Rows from block 4, named by matrix and row number. Rows with one number belong to one attention dimension. Each number is 128 + 32 x the weight over its row's rms, rounded and kept within 0 to 255. All counts start at 0. Numbers have three digits each. After the name is the row's rms in percent of the matrix's.
# q: attention query (model.blocks.4.attn.q.weight, 192x192), inputs 96-191
# k: attention key (model.blocks.4.attn.k.weight, 192x192), inputs 96-191
q.64 104:083105123103157118105127092165122177138111130159194114105089141162072124095138129094154130130049115160073134096098139155122154127117072140130194071129131109144113141094102128133105206133125125150117095095150109126122116080111124171146147076084184141153169158089106141104128126134071058084
q.65 096:140177099142140149137066135087147156151095101081106194137106172096133186074121122117119136171142073127139089103138173118125165132176072155135032194097176104146104193090135121145110164183147113129177087127156095125161105123120135132114109166161181124126148132117107101190133175166123122133
q.66 109:166093126175138109158085131103134061182138156148060105109095103162129161130112138120103128073108173157182120106098109091096113100136077133123130086045088095155113122132116136107116093124098069104144180146130149127082178115137124105097040116095145175131135111135083094116139139139110156119
q.67 107:138172142092101095130098143055106061138121115143056115114098135132141146157156134118144145167113165119148070139169187169080116160099109143152074127140076146112118131090129128171136129049122184119086115131140150119106232083113105130117177183115139093139126100171103126116117044129198083092
q.68 098:091098104119122138151184160176144154044110148189124138106093094130078151117128160204145130085159187173117161069088134151126167226124127140147122136069202096128093129124103084109155111130058109144168116177103134175091110128098128125145170108172092126124153116163122159144171147114182095154
q.69 102:127083080153098156130126048125149134144073082133092122122058125130107129224155099134096199204131141161147167119137137095212164163141112140147095135130146124160143157152137104118127091095189147132115139134139143127035144142173053144113121138099155126096120165093102166146130109141086158130
q.70 105:127126117109123193129108203133116090142187144153067136172139086103154093165095142128143132127104152098093125131110126157106144065129144093141096176090103136142079127114097113145100161097157097140180130038162072120109137134063134084095183162110128124109082132143223139135124152103172166126
q.71 106:134096105154115097119161172080102107134190179152129169067170121137174066159146107069090092134110098108121097097162137149168178098171144195127062141052086188101165106131100176152110103179066179069193161104113104119141169131149123123181120126160150110112147100129154135107125114173118132087
q.72 110:138157135139171126130118114146135155122113117064080075125159109132106128063086107146093127124145154134091071192106122154147202158168205083100103152071146117134110131162119166158114092153108074107128114152145147149173081134171076154140110071054117101119177206162130078130130126136091105156
q.73 094:099115124137139079123174074142143149135133119129133191120171103134151118165119135066138164161069127163176150179151139145129131165081164161132074169114125104155128180138137110054145095121115157147125114121167133077151116105122154142186159116136133107123110053080142133070165111036091104126
q.74 108:105138055169138095170098148100142110132100116092171186190209149136064127136167160169151111126139126063125097150175171141099128154155177119108169172147137144189157104122137140119124115103167145151145176088100121075156100117105135143090069119158118169058172127119148163169112140131080143118
q.75 097:115149154143131139153141077169117103115137143069127162140084160195120138065125126113178143073147158109134122103159147138183138126134164077134077123161055146143113096145131136134122166123167082153086120105100095117161101087168077158092180086125144162129121152041171189128149150116065138078
q.76 097:081134172124163143078146095151165161129121112171112117101110115142167138116150102131150141097122070120118087142111163137117125136132102206142125094079178147128101115168083128111118135126118137073168041088133160117133078172129073140136048147102128109165161138116200159137141076122105123076
q.77 103:145147120109119104137141135104102106153190174146148156120111154129163099165183114154109017118143175143113180135158113125126150125096119139112156150140118186074100130119137069162097115173116198128174180141147108099102128118136150144063132066151074185124119150114088151127100137161132113162
q.78 099:137122112114170192165137153176171135110128110087164091108172092204127182137144161170151157116081162212118115075107135144129137099140105136131135107165145114133149096112160175070127142143128155126078141169112154142114125164144131089162122070111108071079148097172115109074085152079170112097
q.79 102:136126167107187153166115154152129125162154111168126093153109124153128141095084151193141114146184101129119096115123122145157166120126133094161146082143134102190117124146170127145123152143148106115088076151111131057177103153145124108168128188089118157181097139194124084118152105147180085162
q.80 088:095140070108128099096104185127137140126189145139114180146154159107108098115100165022108191124178074185146088164169146140098148151161132124173162143131196124144119151123143070085148136207163116120145096138132078122171122090169114157160140143148096088207146157104046090140117157096146072133
q.81 100:105099104167132137080137124077189075098156116148149103125141136066088179104167086123139178160109085070185114158121129163170139157139098138104071134092159144152194119144141128115134158172135146099147083133144112192099093108113155125168117098143107104119123082165214127117142134130126122093
q.82 091:066126133148099133102188092137132132180135113146123207139032153107130121081161190110148071067134120124087097210114144082148160129081106086181119181147093123158150121163146111170135119100094102138110127095136070124182132152127118119164123150096132159067080111131123089085134132152117148104
q.83 112:094130114118187110085116153195115136113156137173122102135101124138099153145092101132160108087119148161147099133190211113164161105147124141185153115163106146118093062109099122125127165153151134107092150122119143120186121191112160120143116118142106057099147083071123047103138033137054111115
q.84 105:169153077101101107069055150038120113145139134129185137117113103129114133207129141121107136086134155186174141097093072146094195132091120095135105113149142138146138088123110105157113098122106119176085061086089183073158128142109087143115130150120148126148095114093096147112150148122201139124
q.85 098:133127113105126121097192134130164101108095146126085154101161090081143195186135150113055171191132148095107180146109150133171078120139148134080108166125181139111182172114157106158137085125096189112151171161165086092103164099155115161150100089093135117097122053124190114096162116106058091108
q.86 095:101166107140143094142187105174116183102072102084155152166129146114144079114139092094142170134100101106143103119119151135150112130133139142127126186162107131113092119108078117130106156153141136157132150114097061087153131158159109119138149150212074182170162143150148095145062149142080108174
q.87 105:101107148128115114086142181103155110078057099100158119135124124184056098107130141144108143150118133136131098093079121096123112117141136157094115103078082134162110107146176187142158144110104118186104144055154112080106136097163077130092119197082127148152141177151098101091150156154142132107
q.88 092:140137166126099116110105097152197168098106181121138123093099109060156136167136127115168094218147065084172077112123149124157147091135083086092069120157108127143179100135174118151106116170112154147152144131112128121075171088156128163151140091147122135103073128150141175211103133090160130108
q.89 097:092176140140086106113128139119106116179121212114095148061102103084135133134107161105170156128144074132159130128088128117147080125187145147151106087097088141163095071139079152119176155077120164145124157098125104141121219119144159141111138107146133150161098106071108126120104151145185122087
q.90 099:119136075153182142178124096217081084076170142132136147101160121145096135116118139074145110136064065079144162155097129109120099144142129017160066177148092107125116124130161125166143110162099163111100080102113175100086126078101057104121160125041139159126142106098163118104116086149137108133
q.91 100:160091201098118109100100195087041112121125084142145129113141108129088119176121155170115174135116063155161108136084138148156089104082165152116133174155110074135110142190166046109129095152197126142130118165103123120074162085108121172178105116118136122102129091140132141157140144137098107149
q.92 099:079131110134125172111144118117189169125093093170120125138133070099166106122152126087174170094098187184141090142097160093130156167123129178094130144174115138094074118114138119109103124117113120131075071106215134146148114192144106112107092152079103128145186192100141103087158120154069083144
q.93 099:168169130145052111114144131143058125137125138067131178101111097158129143144107107113140064136153152177217162143138134163085171139109139099141107104140142121100140105075175132132158158102141130115236127123073165150142153067171159088179150061165181108123137096109140149100072097121161117169
q.94 102:172142148154091159115103116066103093102075118106137159155140143115115069103116100092106121144077103140075148108099102135125147147152139140060143114104162098140102136117086077103121049109125159136095143151121116094132175097092128165076127156181100166066084080152085121078146107154139120083
q.95 102:119102143111149155138132107190132161114115140122149133108175082111174168136120122121108165141136181094154119102103109139163214128110116116100163098116181166148173166134061121127174093126159100156189128148126176140135055212093068107102169089073127151122160104102220150076142113154166134126
q.96 095:208110161087151135146079125108124146142134118114141152078142122146115165109160075129115135145148162116138088113110140146099144123143126075127156144120141136087074054152130154066118159130035146151165120162169119089120126143160072158147106152106135152156081125083154083142164189109097110102
q.97 096:171063152195189132123114146172082065083154097175077153137131155138167201144084101132110108112167161113128067171091114105127101146142149110104127107077136164185114103114097197141109127114133117215123137129154088142114048117155149149138120150125121135128089099144093097047091146163108162068
q.98 090:204150109156129138120118194143179140058117132188117071110134111059073109143133133122113121122154104137109078070081111151140158089126169140114106132119194151091147126165083154098132139081172113105113127097169187138138201143131196147163138159121135157181161115183137184132091133130096112068
q.99 098:194102115170101135113122133100137196092152081127089117151138143158112150129095159139147070136178182140166164131214152174134078106107088098085086121114118151104106089126111168106144083089159195148105108159152156143139108154152095137098126140117158082138079169094166117088134174117114115154
q.100 111:157184126098159129121144130095106084175087144098158157150144118114128079197119167115091123143093106114154120105134134126181117105114104160189170096140116135157154153133115136132201148140153145156091192095087170127130232179140158115176154086133106125143149165098109133093089107094140102164
q.101 107:133119091160207132080133156176130131123078053127172074110178096126109186125143073154182076069104128095131139148142134191151151118123177127147173151088176153149103198144149149117084135110118172125157122118150141115121135128096108144052081122097108097128088101091184128144222121156177137108
q.102 094:131155094098122120180106145100132078186098148129205091163169116114165150188145120155083103147102103170137124063137145154113079163082131135111166083143123113163111148081150127079176113104086125085146166122147091119104074095088141136138145104158135118148097106094141161114144191144094151132
q.103 103:097065147080139130222131094137146168117098147127164135085136142136183161091141130093165123153141151134176199102152176149138138157072081102139146151149104128148109090108143088170123108155170117101177108109115171142185152113158059100112171141149153111153122124160122169178182134131089159153
q.104 097:131139150107087081096161145134145089103113114171144097111166171075184097163123217134130111155132123136118197108154051138167109088157101125084108111139127151133118144116151136166115185145117148187130081153074170164130104119182218143158111174110160068120164058144133139124116125130129146096
q.105 099:150162067043159156069137187117135105119115145117145130103106123147135112116119139076077107086128165123177101134135171111131127148129135134111114146172166204130069100149134117149104105162177178130089171158107168147144115189153125202138095158093157156057171135115068137169135182166145181143
q.106 090:151064140082114188166083123081082124148175081099147170102100187123161125069129125143142122131149120204154175066079147110125102122153139146117131143135177174078042165091092094128122132092108126149099107113116091084087149104130125127205101141093110113186178086108116144173067104114191180100
q.107 095:146124208096141148091123064115151169115130095054137221112131128162200087156102125114110118152206169097107180167148157171123095122153104119131145096089151157102160163232111111118119070064101107062167130096119101168149157091136124180171131148118138131117140125102096164159125124151110174136
q.108 104:070120149089159138156109134140137147149136145112118083098141143137138070053177085166144131182106138128127179170216115155087089132155142124139153127124139170187187166129133098143133119060130122079161144099139147110136167159091091126118137121104169154128090099098161128078179108144101117039
q.109 097:150170076135126098120121098142116125195107174167163135150152105068160097184108144101155077093187154157124131128146096078109104065127160145071112165082087139146179139151196121142141128145119116115081118112187180126157142138071145097128105110114068205141118125041161103097130123076155162071
q.110 130:182136142127092157142173098146171072123204123154099123136061118103160151175138095117130121101121113118131144128135139131075112154119098100093127167155123114091106159129117145167128193167095103177078153138083069162191087132114172126160120137130132065142112187173163114106068102098165201088
q.111 093:149115107125057154148177153117128111125198108178127145136158155104103137155189171161106124131128140173102161144111110149143123115120107120145156150148058097112064111121118191137147100097170082136130097085145165226109115120133170092126148136143073132170115166090225134150135129112120143156
q.112 090:242175119119112120134103172099046082108116184167121108091115154159110116126142183113102164154167156120157117142092103145121122166144098147101164154095129157077118114148139098149114151155080143099149167152175107134166171151117148124115140126108106118163105123163115099116091110149105142113
q.113 097:141140164107102078058078115108132144134121126090085093119129113181150118092092206112176148112147075148131129120135191121180080139119129147109152102114139186189117084136162075154100074142142138131118057102132171152157110124181147057119108193077134100180099175122129156208152158179116116132
q.114 093:112141044083155150131124085110102092087102138085122097159087141125097103148155084064148174121135138136112116129119132174102140069108109130113137141115175129104165101171153153144121125183150164128118119100145181186149128152181084122130203112131135113119117050040168163085190151124123170099
q.115 112:151096107082137156163098079108117158142111106122134084171127139095098111184136158155156094169109075191108161019105166196174099078109137109152176112124102168177119124216138139118143100065161118155172084173112094145111178168066135176096069115162152112097134146109143153134170136171160098120
q.116 116:104138163122113114108170080110141153048090045118136064116174119164110102083141134116118166117146153148088184148132156171152114123154122094169134111134155127142111136120102071203145082149125119066181109125192116127134124094144057125137179108095136146150173139120104171128122169127085087101
q.117 101:119220142132153161130135129146115117143110134146168146079132164119125103110098171126154150133144120112151107154114122158168143161125100097064063053148195151161133093113100116103136155135129184132128128156126125120159157149122107100086150145126108182092194112138103184154121110147074139129
q.118 091:169055098056160105094159090144098054150086127120160113152123154140129122132085147162181166158174126177118119121149119114151181164121136099066169129194130047150130140091137121147081050179080119165209119141094131128130131115141174048117119104134138063102097120154112174083039110161128097166
q.119 105:105124172152096108131185157088144144148190122099084179167126086090054128155061109132132105111078072111078142151142118068098142090143122141093166117186159118125134166177055193155111161151151174134125112113094178156111165123135113124166147139113127140175133062119179156134122119125079177080
q.120 099:089182169181163145118120102123112088154115075103154154117102097116088091127121124104119144077117141085063188145155114079127111135124121149144115104126131067138136153148132174136160118195145136136136095116108089126138181031141093147078141119131082160136106177131150112231116154096113183079
q.121 099:108155156106127136126129158117131101111157068147156135146135105121157127139107150138159178127110108104126159028130112147145126102136132118113129038094135109122147162103122125101178125137159066126168143168059077132138140129114144095141079186091129110105145163133115181177063114108157153171
q.122 096:113152125133152107146136096171154144142106200193153125130132176095161084174112111118130106150117141149149088077145158072161083134113148123166157126060096133123155146195142147142113072164119115137073044118164116147099130132095121089069107114104153188163148137163143086083119138154127175019
q.123 102:133120084143142184141044150053166118115176069168138170136102114156107152130135085116089156114067134151115130109086171120154070115122148127206088167099175105098121099114157180089073104111143059193107118133138147170081180125110088114168124157101122176116159165141159157119064142175101147152
q.124 094:112084169149113160140214113100120094144166174149158162156180103166104094109163101152077171089110126109103150150102076130109123037140061115133112186144175115148109102112122126102042160197144137147126123139159143146148089125129119109177090128129102132137110107111111146152166101113063171164
q.125 105:145155136202120065115164151100134139178101200088149101167117138099044018092102129168111125148126151117106139136108143116142161132085164090150092128136161091114132138110157135134114134098136094126112126109128159174184128148176131119210106045149147148157088146075141142073132107116138159170
q.126 102:183178120135116105122172089130103135113138090097142155139183101160160156141092119130060126177121147112109112124140179146127085115150052129128113156135112138097125167128141137114130023104075120166110168118136118129100091134120178120108126166118170108101133117101158125110128098118177114154
q.127 106:169099161179103131181159119179099135149125133166119098104135148134133146132133214097148187150105162084139121108144101186089123123093113138162105114129105128193076104170112141136176102102151144099168119125082190174102167131124138084113130106098090132161125111102179095143151079098115085080
q.128 102:087073152145109114199109128101166102149089114185125163155109107089113194124158185113077134180055130105108172140075209188115151161160107086103125127097153084139112154089074163123116128151088173164170115099095156116116076142160142083117101138111137144163098098128188148056127130087099153155
q.129 102:124223087157171166130120139144060138169155151132151148131123183117091067105133053151113128080105082113176185139146124130147143121096143133185059167125052067141081097104122155098164173104105109130143147159099083114128125098092121134185175127131172130152134112153102068093091152130100100101
q.130 101:105099111073109170075133139090079132123160168133076191128149154075123182054176132122137071172118138127112165142119129136128132104088131137175060081092131112245076113169143158148098140145094145112104148100115080119138100135152140133124163116125152136134126086135138175085109137113149169161
q.131 102:141121126126117190142138154124136172088110111149175133095182155100176152118089111163183097134169067151182111157106120175116106128205107136139093166133126145117077122125149102049162113152142134145190128161114132173175122111135101136129071111095101120148135100100094126107216167153071098208
q.132 103:108103129086145156047154048140166157187136142185081158133162158106101153111095128106087167132191059108098177217172118172185163110163111180161136158058168150132140147083104116131135145129143180057144096097099148151141166108117126120105141130102107115121175128177111141122146107147071093159
k.64 095:096076151111081177090102106101092121133088168156097153146154139135092092163087142108070125137156140139186136074141103120058141118129135097135150131077164147158161095144029117114114190076073131151129159196109136100102186086194160126144146080097109205121070110170093159166067146136170173134
k.65 093:092115141077058090138158136162137094126138082146084106111115114096141174107155114059127111103147156063167194162111107137124103135123131122067152137143145128132058133130094134111141123087136137034138132106125093139136173142144124182172156141100131156094110099131105147090103121126133099070
k.66 098:201137099145116141100067138140125129062166111134135196149109119144164104110100133097097122118138190078128117133147147151169144144117173109137117181172133116141122145105122094142137162150133104133122106139117121170148128155091125145120170131116157134138157110119154101088088154094112054205
k.67 091:146162161149106149072124125067137147088184143138151105127105144192127104096124153100156061115151185146117073097113098055182093132089144148175163137125150157105140115180131109186144107087087111173108114138124120213115125054134129145109090063139152075146148197146119149105162103148110139149
k.68 107:048124136150183120136094110126133114085083113157150101159147133108117095154147055055146164138062076138146104129158074121092151145107138102140097142192119092123164201113109162159125158182143168063053145134144164120152090125137111171137152117106065147124181092098184181130134125118082139081
k.69 105:113140143170172157145212146103168102130147137076136125145113073122140128164098118118142110173136174139140042132142143139149065154168105116132111171102063162113102131103147148129091088102126175060149084100105165151101163152118089177113142148131173118053099121177157191139051202146125133160
k.70 102:143150105115129125099119078118114137105154102088178152093089135104176159077086135145133034159146143154076128154134139142088064127180074190149134079145154131144093150123079186138106126098116131104176145038125114111134138114154099115118100156126108102198133099121160134057170139125158135118
k.71 103:141139133112139158115132069061106102136108086140137130128109079146185134151135089108101108067113160158153124122144119127120126184078088102160091052116102127163014096118119132159070171138125087097132141113110085153166104124128134114104145160149163080196166107115155115115151105150168102156
k.72 107:083131156096163134152130118102153135124110087142119129089138117191105128089181119127161139083170116125108082143195088144124118131094178114166073076090172119188113110163094134140128116160132113169122140110157123079135099093146082147195143080129186104142142111164125061139162178133165102161
k.73 094:076097145046096154121092180145080093124150130109132084119124126144153157101117103149124106185108120142105120096127120107075124187138117132150086059096085099138060087036141167111171149077175123194095146104157181152150133177078110130195139220147105132156167116095134168116079168127129136092
k.74 106:064150088116103129165141149150082063093139133152083126077177149144137143073172148089112110132160181194160176116144127104185116144157135105035144130124127090158122108131102087156131131162143175098120111136084119233099144091116135153139143110111134077145115140142124174125114092097161090100
k.75 109:152110129064123191121100083185061099132107133162111124167176171153163151097131089180104097187172115101107111084070085127069142135177187138143135141100135149133127117138178167146103142101072167132145122142109102157183143091147075180126096111122092121127112206189111171148115118067135105128
k.76 091:195216154096131165130082180169121148122155138132090141095108111134139133170179152131127118093085124078155145159127105166175130063138149131154138099083147109137064119078139144167101094121127112166127124102083072068167085117160115157123110135120125137146128076173105102183132125135179139135
k.77 113:148120154110116122144117138099117135117095151103122083136124115151142130095091138085135114112116084202093064127173094150102181176131120136161121145129089156094198156124100133087122094082107123150121147103095112159112163115116092116180087079134127155176097082136111128066108189177174184144
k.78 093:120075136117157091078112083160181106082135104109113127155055085102112072135183084123121112150101149109155129135167082138121113115138163074137087071098159121105154142157079102104116165114118154120048122168134147105160204131109133086098109085115115138134182169114084143138125135106108168164
k.79 090:163141145163105104130141120184070200090118133126141183115155110110174161158149096125155136186124091170116122197134107089096147086142074135123110083137163101076128097156111128123167097101136153103160050127111137112199108163167176113182167080080082121097140156144123164172148169159135152153
k.80 099:057164174092127081157113124118154146147123169099108173075140132128119181109115140075131135129154044086115131110098113153111153121069125133126118099113111127119126111149069118127097173056050094132120160139118158119155103087156106154155080139093128126183130134167090114114174065152201084079
k.81 091:129132131122101066175130095180128203096206096146149124079129095144104080123099134127101177182085129138165139135157116156090083108181071073187138158135111157121039128103130110166138131075111140160092028112167137127080108145158104175133124170142124102092131078111096116083082131086161112116
k.82 083:129134149162106111144161137156100085097138113123136120132131051069130119156115091119121203121162163109141124086152140168090098084109153104115132114146160134178148090148142105173148169123097141114200090130120107101111168194173105157161127109115082055135094131127126150107098165114093115114
k.83 109:122115131136105113179144122143128116146108198122150114146105158134162171103117134114191143179162105128118114122137142184056170110122108146103122110080124111138157117120099132089145107071125142129132169165196124151077154213133134140150119153084130197255113139130133060093128136120104080110
k.84 108:106107124128106100103135171093154160107117139144124112129127083076126087096139140073052115195157134141129122102136143078152113124153131110144134088150114141109137160133148100082161085148139093138092087170130148156125128178120170149132073105118080071074100146053138154135159080139133224183
k.85 096:122187090096128111140126099127088122146139139104080188144115099153063202187162082077098120101083152171106094162173067077131135130168153106142130151165070129072129150082150070101126116126105141125122076098150093128140196121153174127125121116185141084133115115152149105112116077093141122113
k.86 094:124162149155080069119103141095087102137111124116101070147130153100154171189098102061112167120140174135147182122151096134114192186123186096134108074097111157167081151105056057154158147086073108081089134147136108161169117167162160135164141133163110130089155117094162128178193153111122179071
k.87 104:145127091123101150169116184156121080059160085115100165108115160051110085160157117108111171086139203140082186131135164135179120132166133057106143092126158098110140148115115140130177172163185155138154093134060105116114137109105137126031136107152074146144124145125123108193170137116152187102
k.88 098:087117188157089110168162087134130128051116085097088122097167168136155132126132176122117137092094077171121162135201119097053108167144093088081098129136068104131101112153126152100142107070085112126129139165145166160114142174059149107140110153131181123136086153098095153118117092084092193162
k.89 100:154147152168148085109107118083117132143133102086100121065124131139169168084078141164150163100139092136181168096116118130111178166163102153152161111152163092136131126136160115179058136096070125141166166129110152123077123069127158104064138166169124099150078102139145125131165119151137136137
k.90 095:112142079081200110159156099134159100122122124109105146106158120146088162135105182120157182144166155112204123104153098123163147105132153133119046148099055145141161186043102159126157128097140105157141125147140122108157155098157184059154179120129107111133109148052166121112187116119149161103
k.91 104:151096168174134129163160125120132138167067184115140101116073158154150094160094140142155172145163078121121136142095141097122118147136118168134141127128095109136140174061115128106086037117121186194140119150051145166186159165119078148143100147169173159140137137122115164073100125164114131145
k.92 105:127139080130160103123083104153179106121202185120165104168156103170163082179177089141144146097196159125119096135131129119145129066159134152176078107084144085198150116138150202137146142150148156106091089140168129049141126139150120143079132191113092086108115131159107050135132126139111110178
k.93 106:153127168118101173133084097052098126134120156098133087115090145144130164119148148175168111144111170126107076118063088154100131102158146156132084117180110157147110124119120112138140095147168135196108112105138223138107146119107068137114141115148168154166155177133151157098104185173162082178
k.94 112:097126140145126148173140140102177135097152124102131179147052111135097149165101104067110190115148131141104082122149145110165102174125158093106216105117152128125096132206164157186156135102141124111109066192038189162174112152124095103138104185113122079111134111121084170144111087106109084142
k.95 100:114160094133160145117077151115177129103110099186091154191149110108099119078103147105138098107084138097087080169184137128124157158175098143160118128152131137075113173096114104108127075098075170179073132073199093116134148141123160099114145170105120169156143076094098096150122164160138209179
k.96 094:136097149048113131102198146146118117156163121121066119089165160156210140138063073137126109124164155142124160160159136088120125086102112120142104184110141099067122208165161171123115159096181163186127169129109089095088128166099024174125135112166129134185086137128121114118116056183170097130
k.97 092:120132110121102092126164163087115099138122135092107150116092129060061149122090045161144152119186173142065166085119139129121180115160135097156153116188157113081103127131153125147167113115124146129134155121147104129068064129068189155127073138150105136121145133150048118181112075140143114083
k.98 098:159104177120134152106159174117154079108110128124121126092152174103152137146169152135114140131099153164170136098196069191097145174114188119173133114123066170110173159107179143078148144141121095195132147083149167157126164165155094149133143141137085103148110105122149131114191105095087085154
k.99 100:194125149111144088163071190125188148099094124131150112132170146079136096120097136122105143043110179102099168127170152115195079139140130121128101180195139070147113125127126154135134128138187134088154112096147148107094155098184161137138100121093132166129208044087120152085142126073092144074
k.100 106:160093079080123077134132115112097114121159116084120089175129154146162157119185137163095111098149121112096040123130114173137150124127122131196082123113123109137095101143147146122118158076139126119097112100118115058161121163113055193113099116113143087109160189137090123079201143176120113191
k.101 103:124131102052133142096134206080104152152100113126158127128061112141113128127095106155158131105095106153191062170126089169114111137184127054128090192120085173113136070134127136154116103129119195187148133131137130146157111106078186126107118125114190138122129155161082126099141098125142114086
k.102 102:151125156135087163129175093138133162096078071106125172173122082187146103187146086121096154148138124147118119138144164106141169167083113118165143155116077147098186122130082109116131115140127153143076081088151179127124139159093124178077118116070168112113131155093092107120144111133086093092
k.103 100:183091107146162116185128160126158144155159154101236137165110142196150139166165120122139166146184130099102096081119103111093134117088141080143155124085149204097124115127131111098143148082129171101145087054109123115113151104101098127184078110105178081143118085118182158183107079067137138160
k.104 096:109120222098141137141077111052098158136143106178114142128135139137155055076152172112052170096093137113166102088161146171179157092124070160188117101145103083134143164085114121114177109120120155146074143176120158162137111171123144142103114120106186135131139148144121148109164102149193107103
k.105 094:145092124135108109128169101100126082051144148143089088133128235157118137135182148082071120163110165066131136126134092078137168091131119151118091174119117137126129184179169109083133158203115104096084127100170088132115095120102133088111134183179086046186157118104161156140121091143112084164
k.106 097:167176076119091147154125136150131105084100127149135122089169104100142184182077140099159146184176147131119109142118127151134111114113138123107085137089102146153088137180120105146119126038075106035116173180142159144177056159146176127150128043135172135086124102135171084163107074165156137099
k.107 089:154105122083147151115073102146092115121087142131086196125164104181116165065149128084105124098114125141103120144126117075155131106171108128130119130133193174166076174147166146101135138161104107123131170210118125129172128121141084143131146121141079151110137135128113083076067177107125162115
k.108 102:150135126126132130092106106172095110172137134068166098109121120127156150050138148152102118202106115103083112102141078094167164147102120145132170200068110116135085150104151151151098076086072159155124131097196157113121158050111066143118128146140144159147141097071163118182121197153102088095
k.109 097:142068205163132160136129081135138172144115136123176110140147148138157141115161130120121090117152118135116098197138139173121185140158165052094172135120107078122097149088110122138113081092090104134117225172134118166143087172142124118100152092150100088165107189124116126158147139120163134132
k.110 105:133108148069170125155166115164122159210132099167104134119092098107126093135087174184119185117209187177138103133093110104154158147126111111120134120159095133133187113132109112088099129093109134096100152185137142165107102126136149121065193065154102145166207118118104104139117090139102115124
k.111 089:127151065124076114135156176136154134169147135111107122146145130139064115111170152185166139104131159210104139193103198174136069151172118127100094062120104083077099148157100124131098092106134110136149138136154111057097118128134126133171125053144102135153148116129104077196151139085114130069
k.112 100:127080110101116120134164132122113089134159115172044154135138181092117119103149099114139214111178116142127174140110131103176158181157112082090109129133089188165112079085096117097088139181143105132156168167112150166127142199128100089141130096138063076114100158116130106176072101115138169153
k.113 097:118115133110102083129184134166145108129179118105145089150144186143168151123136131115116142112112113062137113176126145083147104147112155162101098100193121167142096148076069168181107097176123134113112125179122129169157160151090123087220070134092200123111129149113144180119044138177187175110
k.114 090:158163157147105113119085137147114157075169117138137082144124106104175074154124056154085112116128208144115088140107105135149131090117111133044116200155120106111125135177174122124091137097168149145084115166149114120163221128112094124117141111092114087100150089133097140116184116149099108115
k.115 089:167119121087116098092126183154110191093079178085184140117107115163167097066129106111095149157113160138100089092150125151119051164105112132142121147192097158113142138137100099131124122101141124135137124058146121128126117216090132077099172120104190145112103087120137123186115086102135158138
k.116 104:142170161163139165086070134154103097103201180121138158179154193135120127136155126114084075167160130087140104090120132046141128152134097073146141102043116143153116159119145184155235118150082124154100192112148127145100147141087168134131156188114128131187115108096077164134137186151102126098
k.117 105:133128130119048137110126084085100073102171150065160151134096199133103173160134125179134102188129115104151087088116073146086122090073157160168139125121074097197063147103168076120134164113194084132147115159100120112124063083116161160116135156130126148147136100134149122092154090151125087124
k.118 090:153130153112135129151180085113165103161105187083060131139140124149108102125143103111147175153087171194127141136129093143075144143129087090115127134084132118159133123119074077187124089121109195135122139143055114117107154194137140092091110133075158108106118198120113109125192065105131180089
k.119 099:154193093115131137132090096141154119133107141108135123075128142099094156032131162115123109084124094226152165161189115210156162205173142096147160106086145062140155138153168090119058116136116108113103116141150081108187149143129155182094124085128103176146108144171097170134144109142058145150
k.120 101:133116134169066173127098145134132102100171092124110137142100132129133164137192123134094077122209102178168093051148108124118161111121123124117118134127139071190092143189112121138097127208117090129140151215067179118152148067212075119120174127113080125131168168135179121121123137107146120206
k.121 100:159138075111087100126075090111076193133106078136140075161162114160160141160105097091109073153204101166145084096161150109140149142099125124131154157127155169113091212110139159102088161129152166160143119127119153109093087054133135114107072145115143140187106107166144190105150128126108111183
k.122 094:117130160115107130183171138094139142170133163125111139174120172121118075134071142129134111122165096147131067118192107150080201155144183148117108128155130158113150098158089103132127135111120120139141076132147123119081134119122110179158172152101107126150136076109178144078125122131214158142
k.123 101:104125059182097118135118160112111165120101083167096085084122111076091111093129178148141130097196102142095153177184136169108123112087118104109146098142157138165141131132118064199128195142132076158134154122119116113081105084131121172145132096148186119096109056172083186113098110141108193188
k.124 097:088145085133056089101143142118116147113185054137125101087141091114163091173107082168116082103123152165128192106136112101109161144203173175163138186135137090158122116159131151094077072123088105142133130164120071113103074127124067154196186125135138140136127134175110086117175122130118107161
k.125 095:118136105122123142083151108131147134189134100155121078120119142096184148126124134200149154092167074119133100122138131142148157166090117084157146111128134068136162115149152114137115101095092084125134060147108170115105082144127133143142118058072097057118120096129155135078154208119137153161
k.126 096:091123122099106170174098164115103179146118129130118104094164128172142091101141124115137166131120104084091145096128186135144077158085159114197158145073133155148109115118125140093075071083126128164108162089169099091081125115120114167183113113135086161155104197187160082122143168155081118077
k.127 104:124142134166108097142116147087150053154200219116119144136107148099148123129137112131093129132093157130141122129083149090149089122153136079078089116132189134107127114074106165152210183162130130085129089090137080143159158157179114086190138130116120132114158147073078091122184130070147159049
k.128 102:053117090102171137124153134106173081120179151154103181187103159145144120137131116113096138132137192130191161170119095145104113099162074101102121117152161122181186117132091036133133140118096139170169126179107131103142112163160116079115160147088138091052139103103114105128219135067107170097
k.129 100:099109105151140123085092104050060135112142060106100134142165114154121132144089140153114102141142031099113122169156074112089136116161118153142161188087096158124140079137157133153079117166112118132105185066097122086131098134139124146150127127105105083176104146191156136118091127161083097140
k.130 108:111061146116130162089133107127189136093102103117168132075134123101096085158113154108112179144168179055109100121152100078151071122138098102104126128096158108108122144144134115129156102153099075106105072096093182179093079109173155105126157154127075153101198091090109116146129129135094157078
k.131 099:095131162146146155107114106124100156132103113109091090123144120115097144111084135145125061164192090159124156111114128165086128082039142094172160131102062138141165077108157135175065100155092138119143124152146108112124137200176124160102160148130131137156163054119159124163094108141152099186
k.132 094:101092055180084158078148101093115176124093112087138074147100133088046141158067164147107157114128079154120187132180092134115159178162101126168117116116172190126119164126094154072124079179078156098137136163119116102230196173130115146166096090180102139101126133121128162140151111117133189115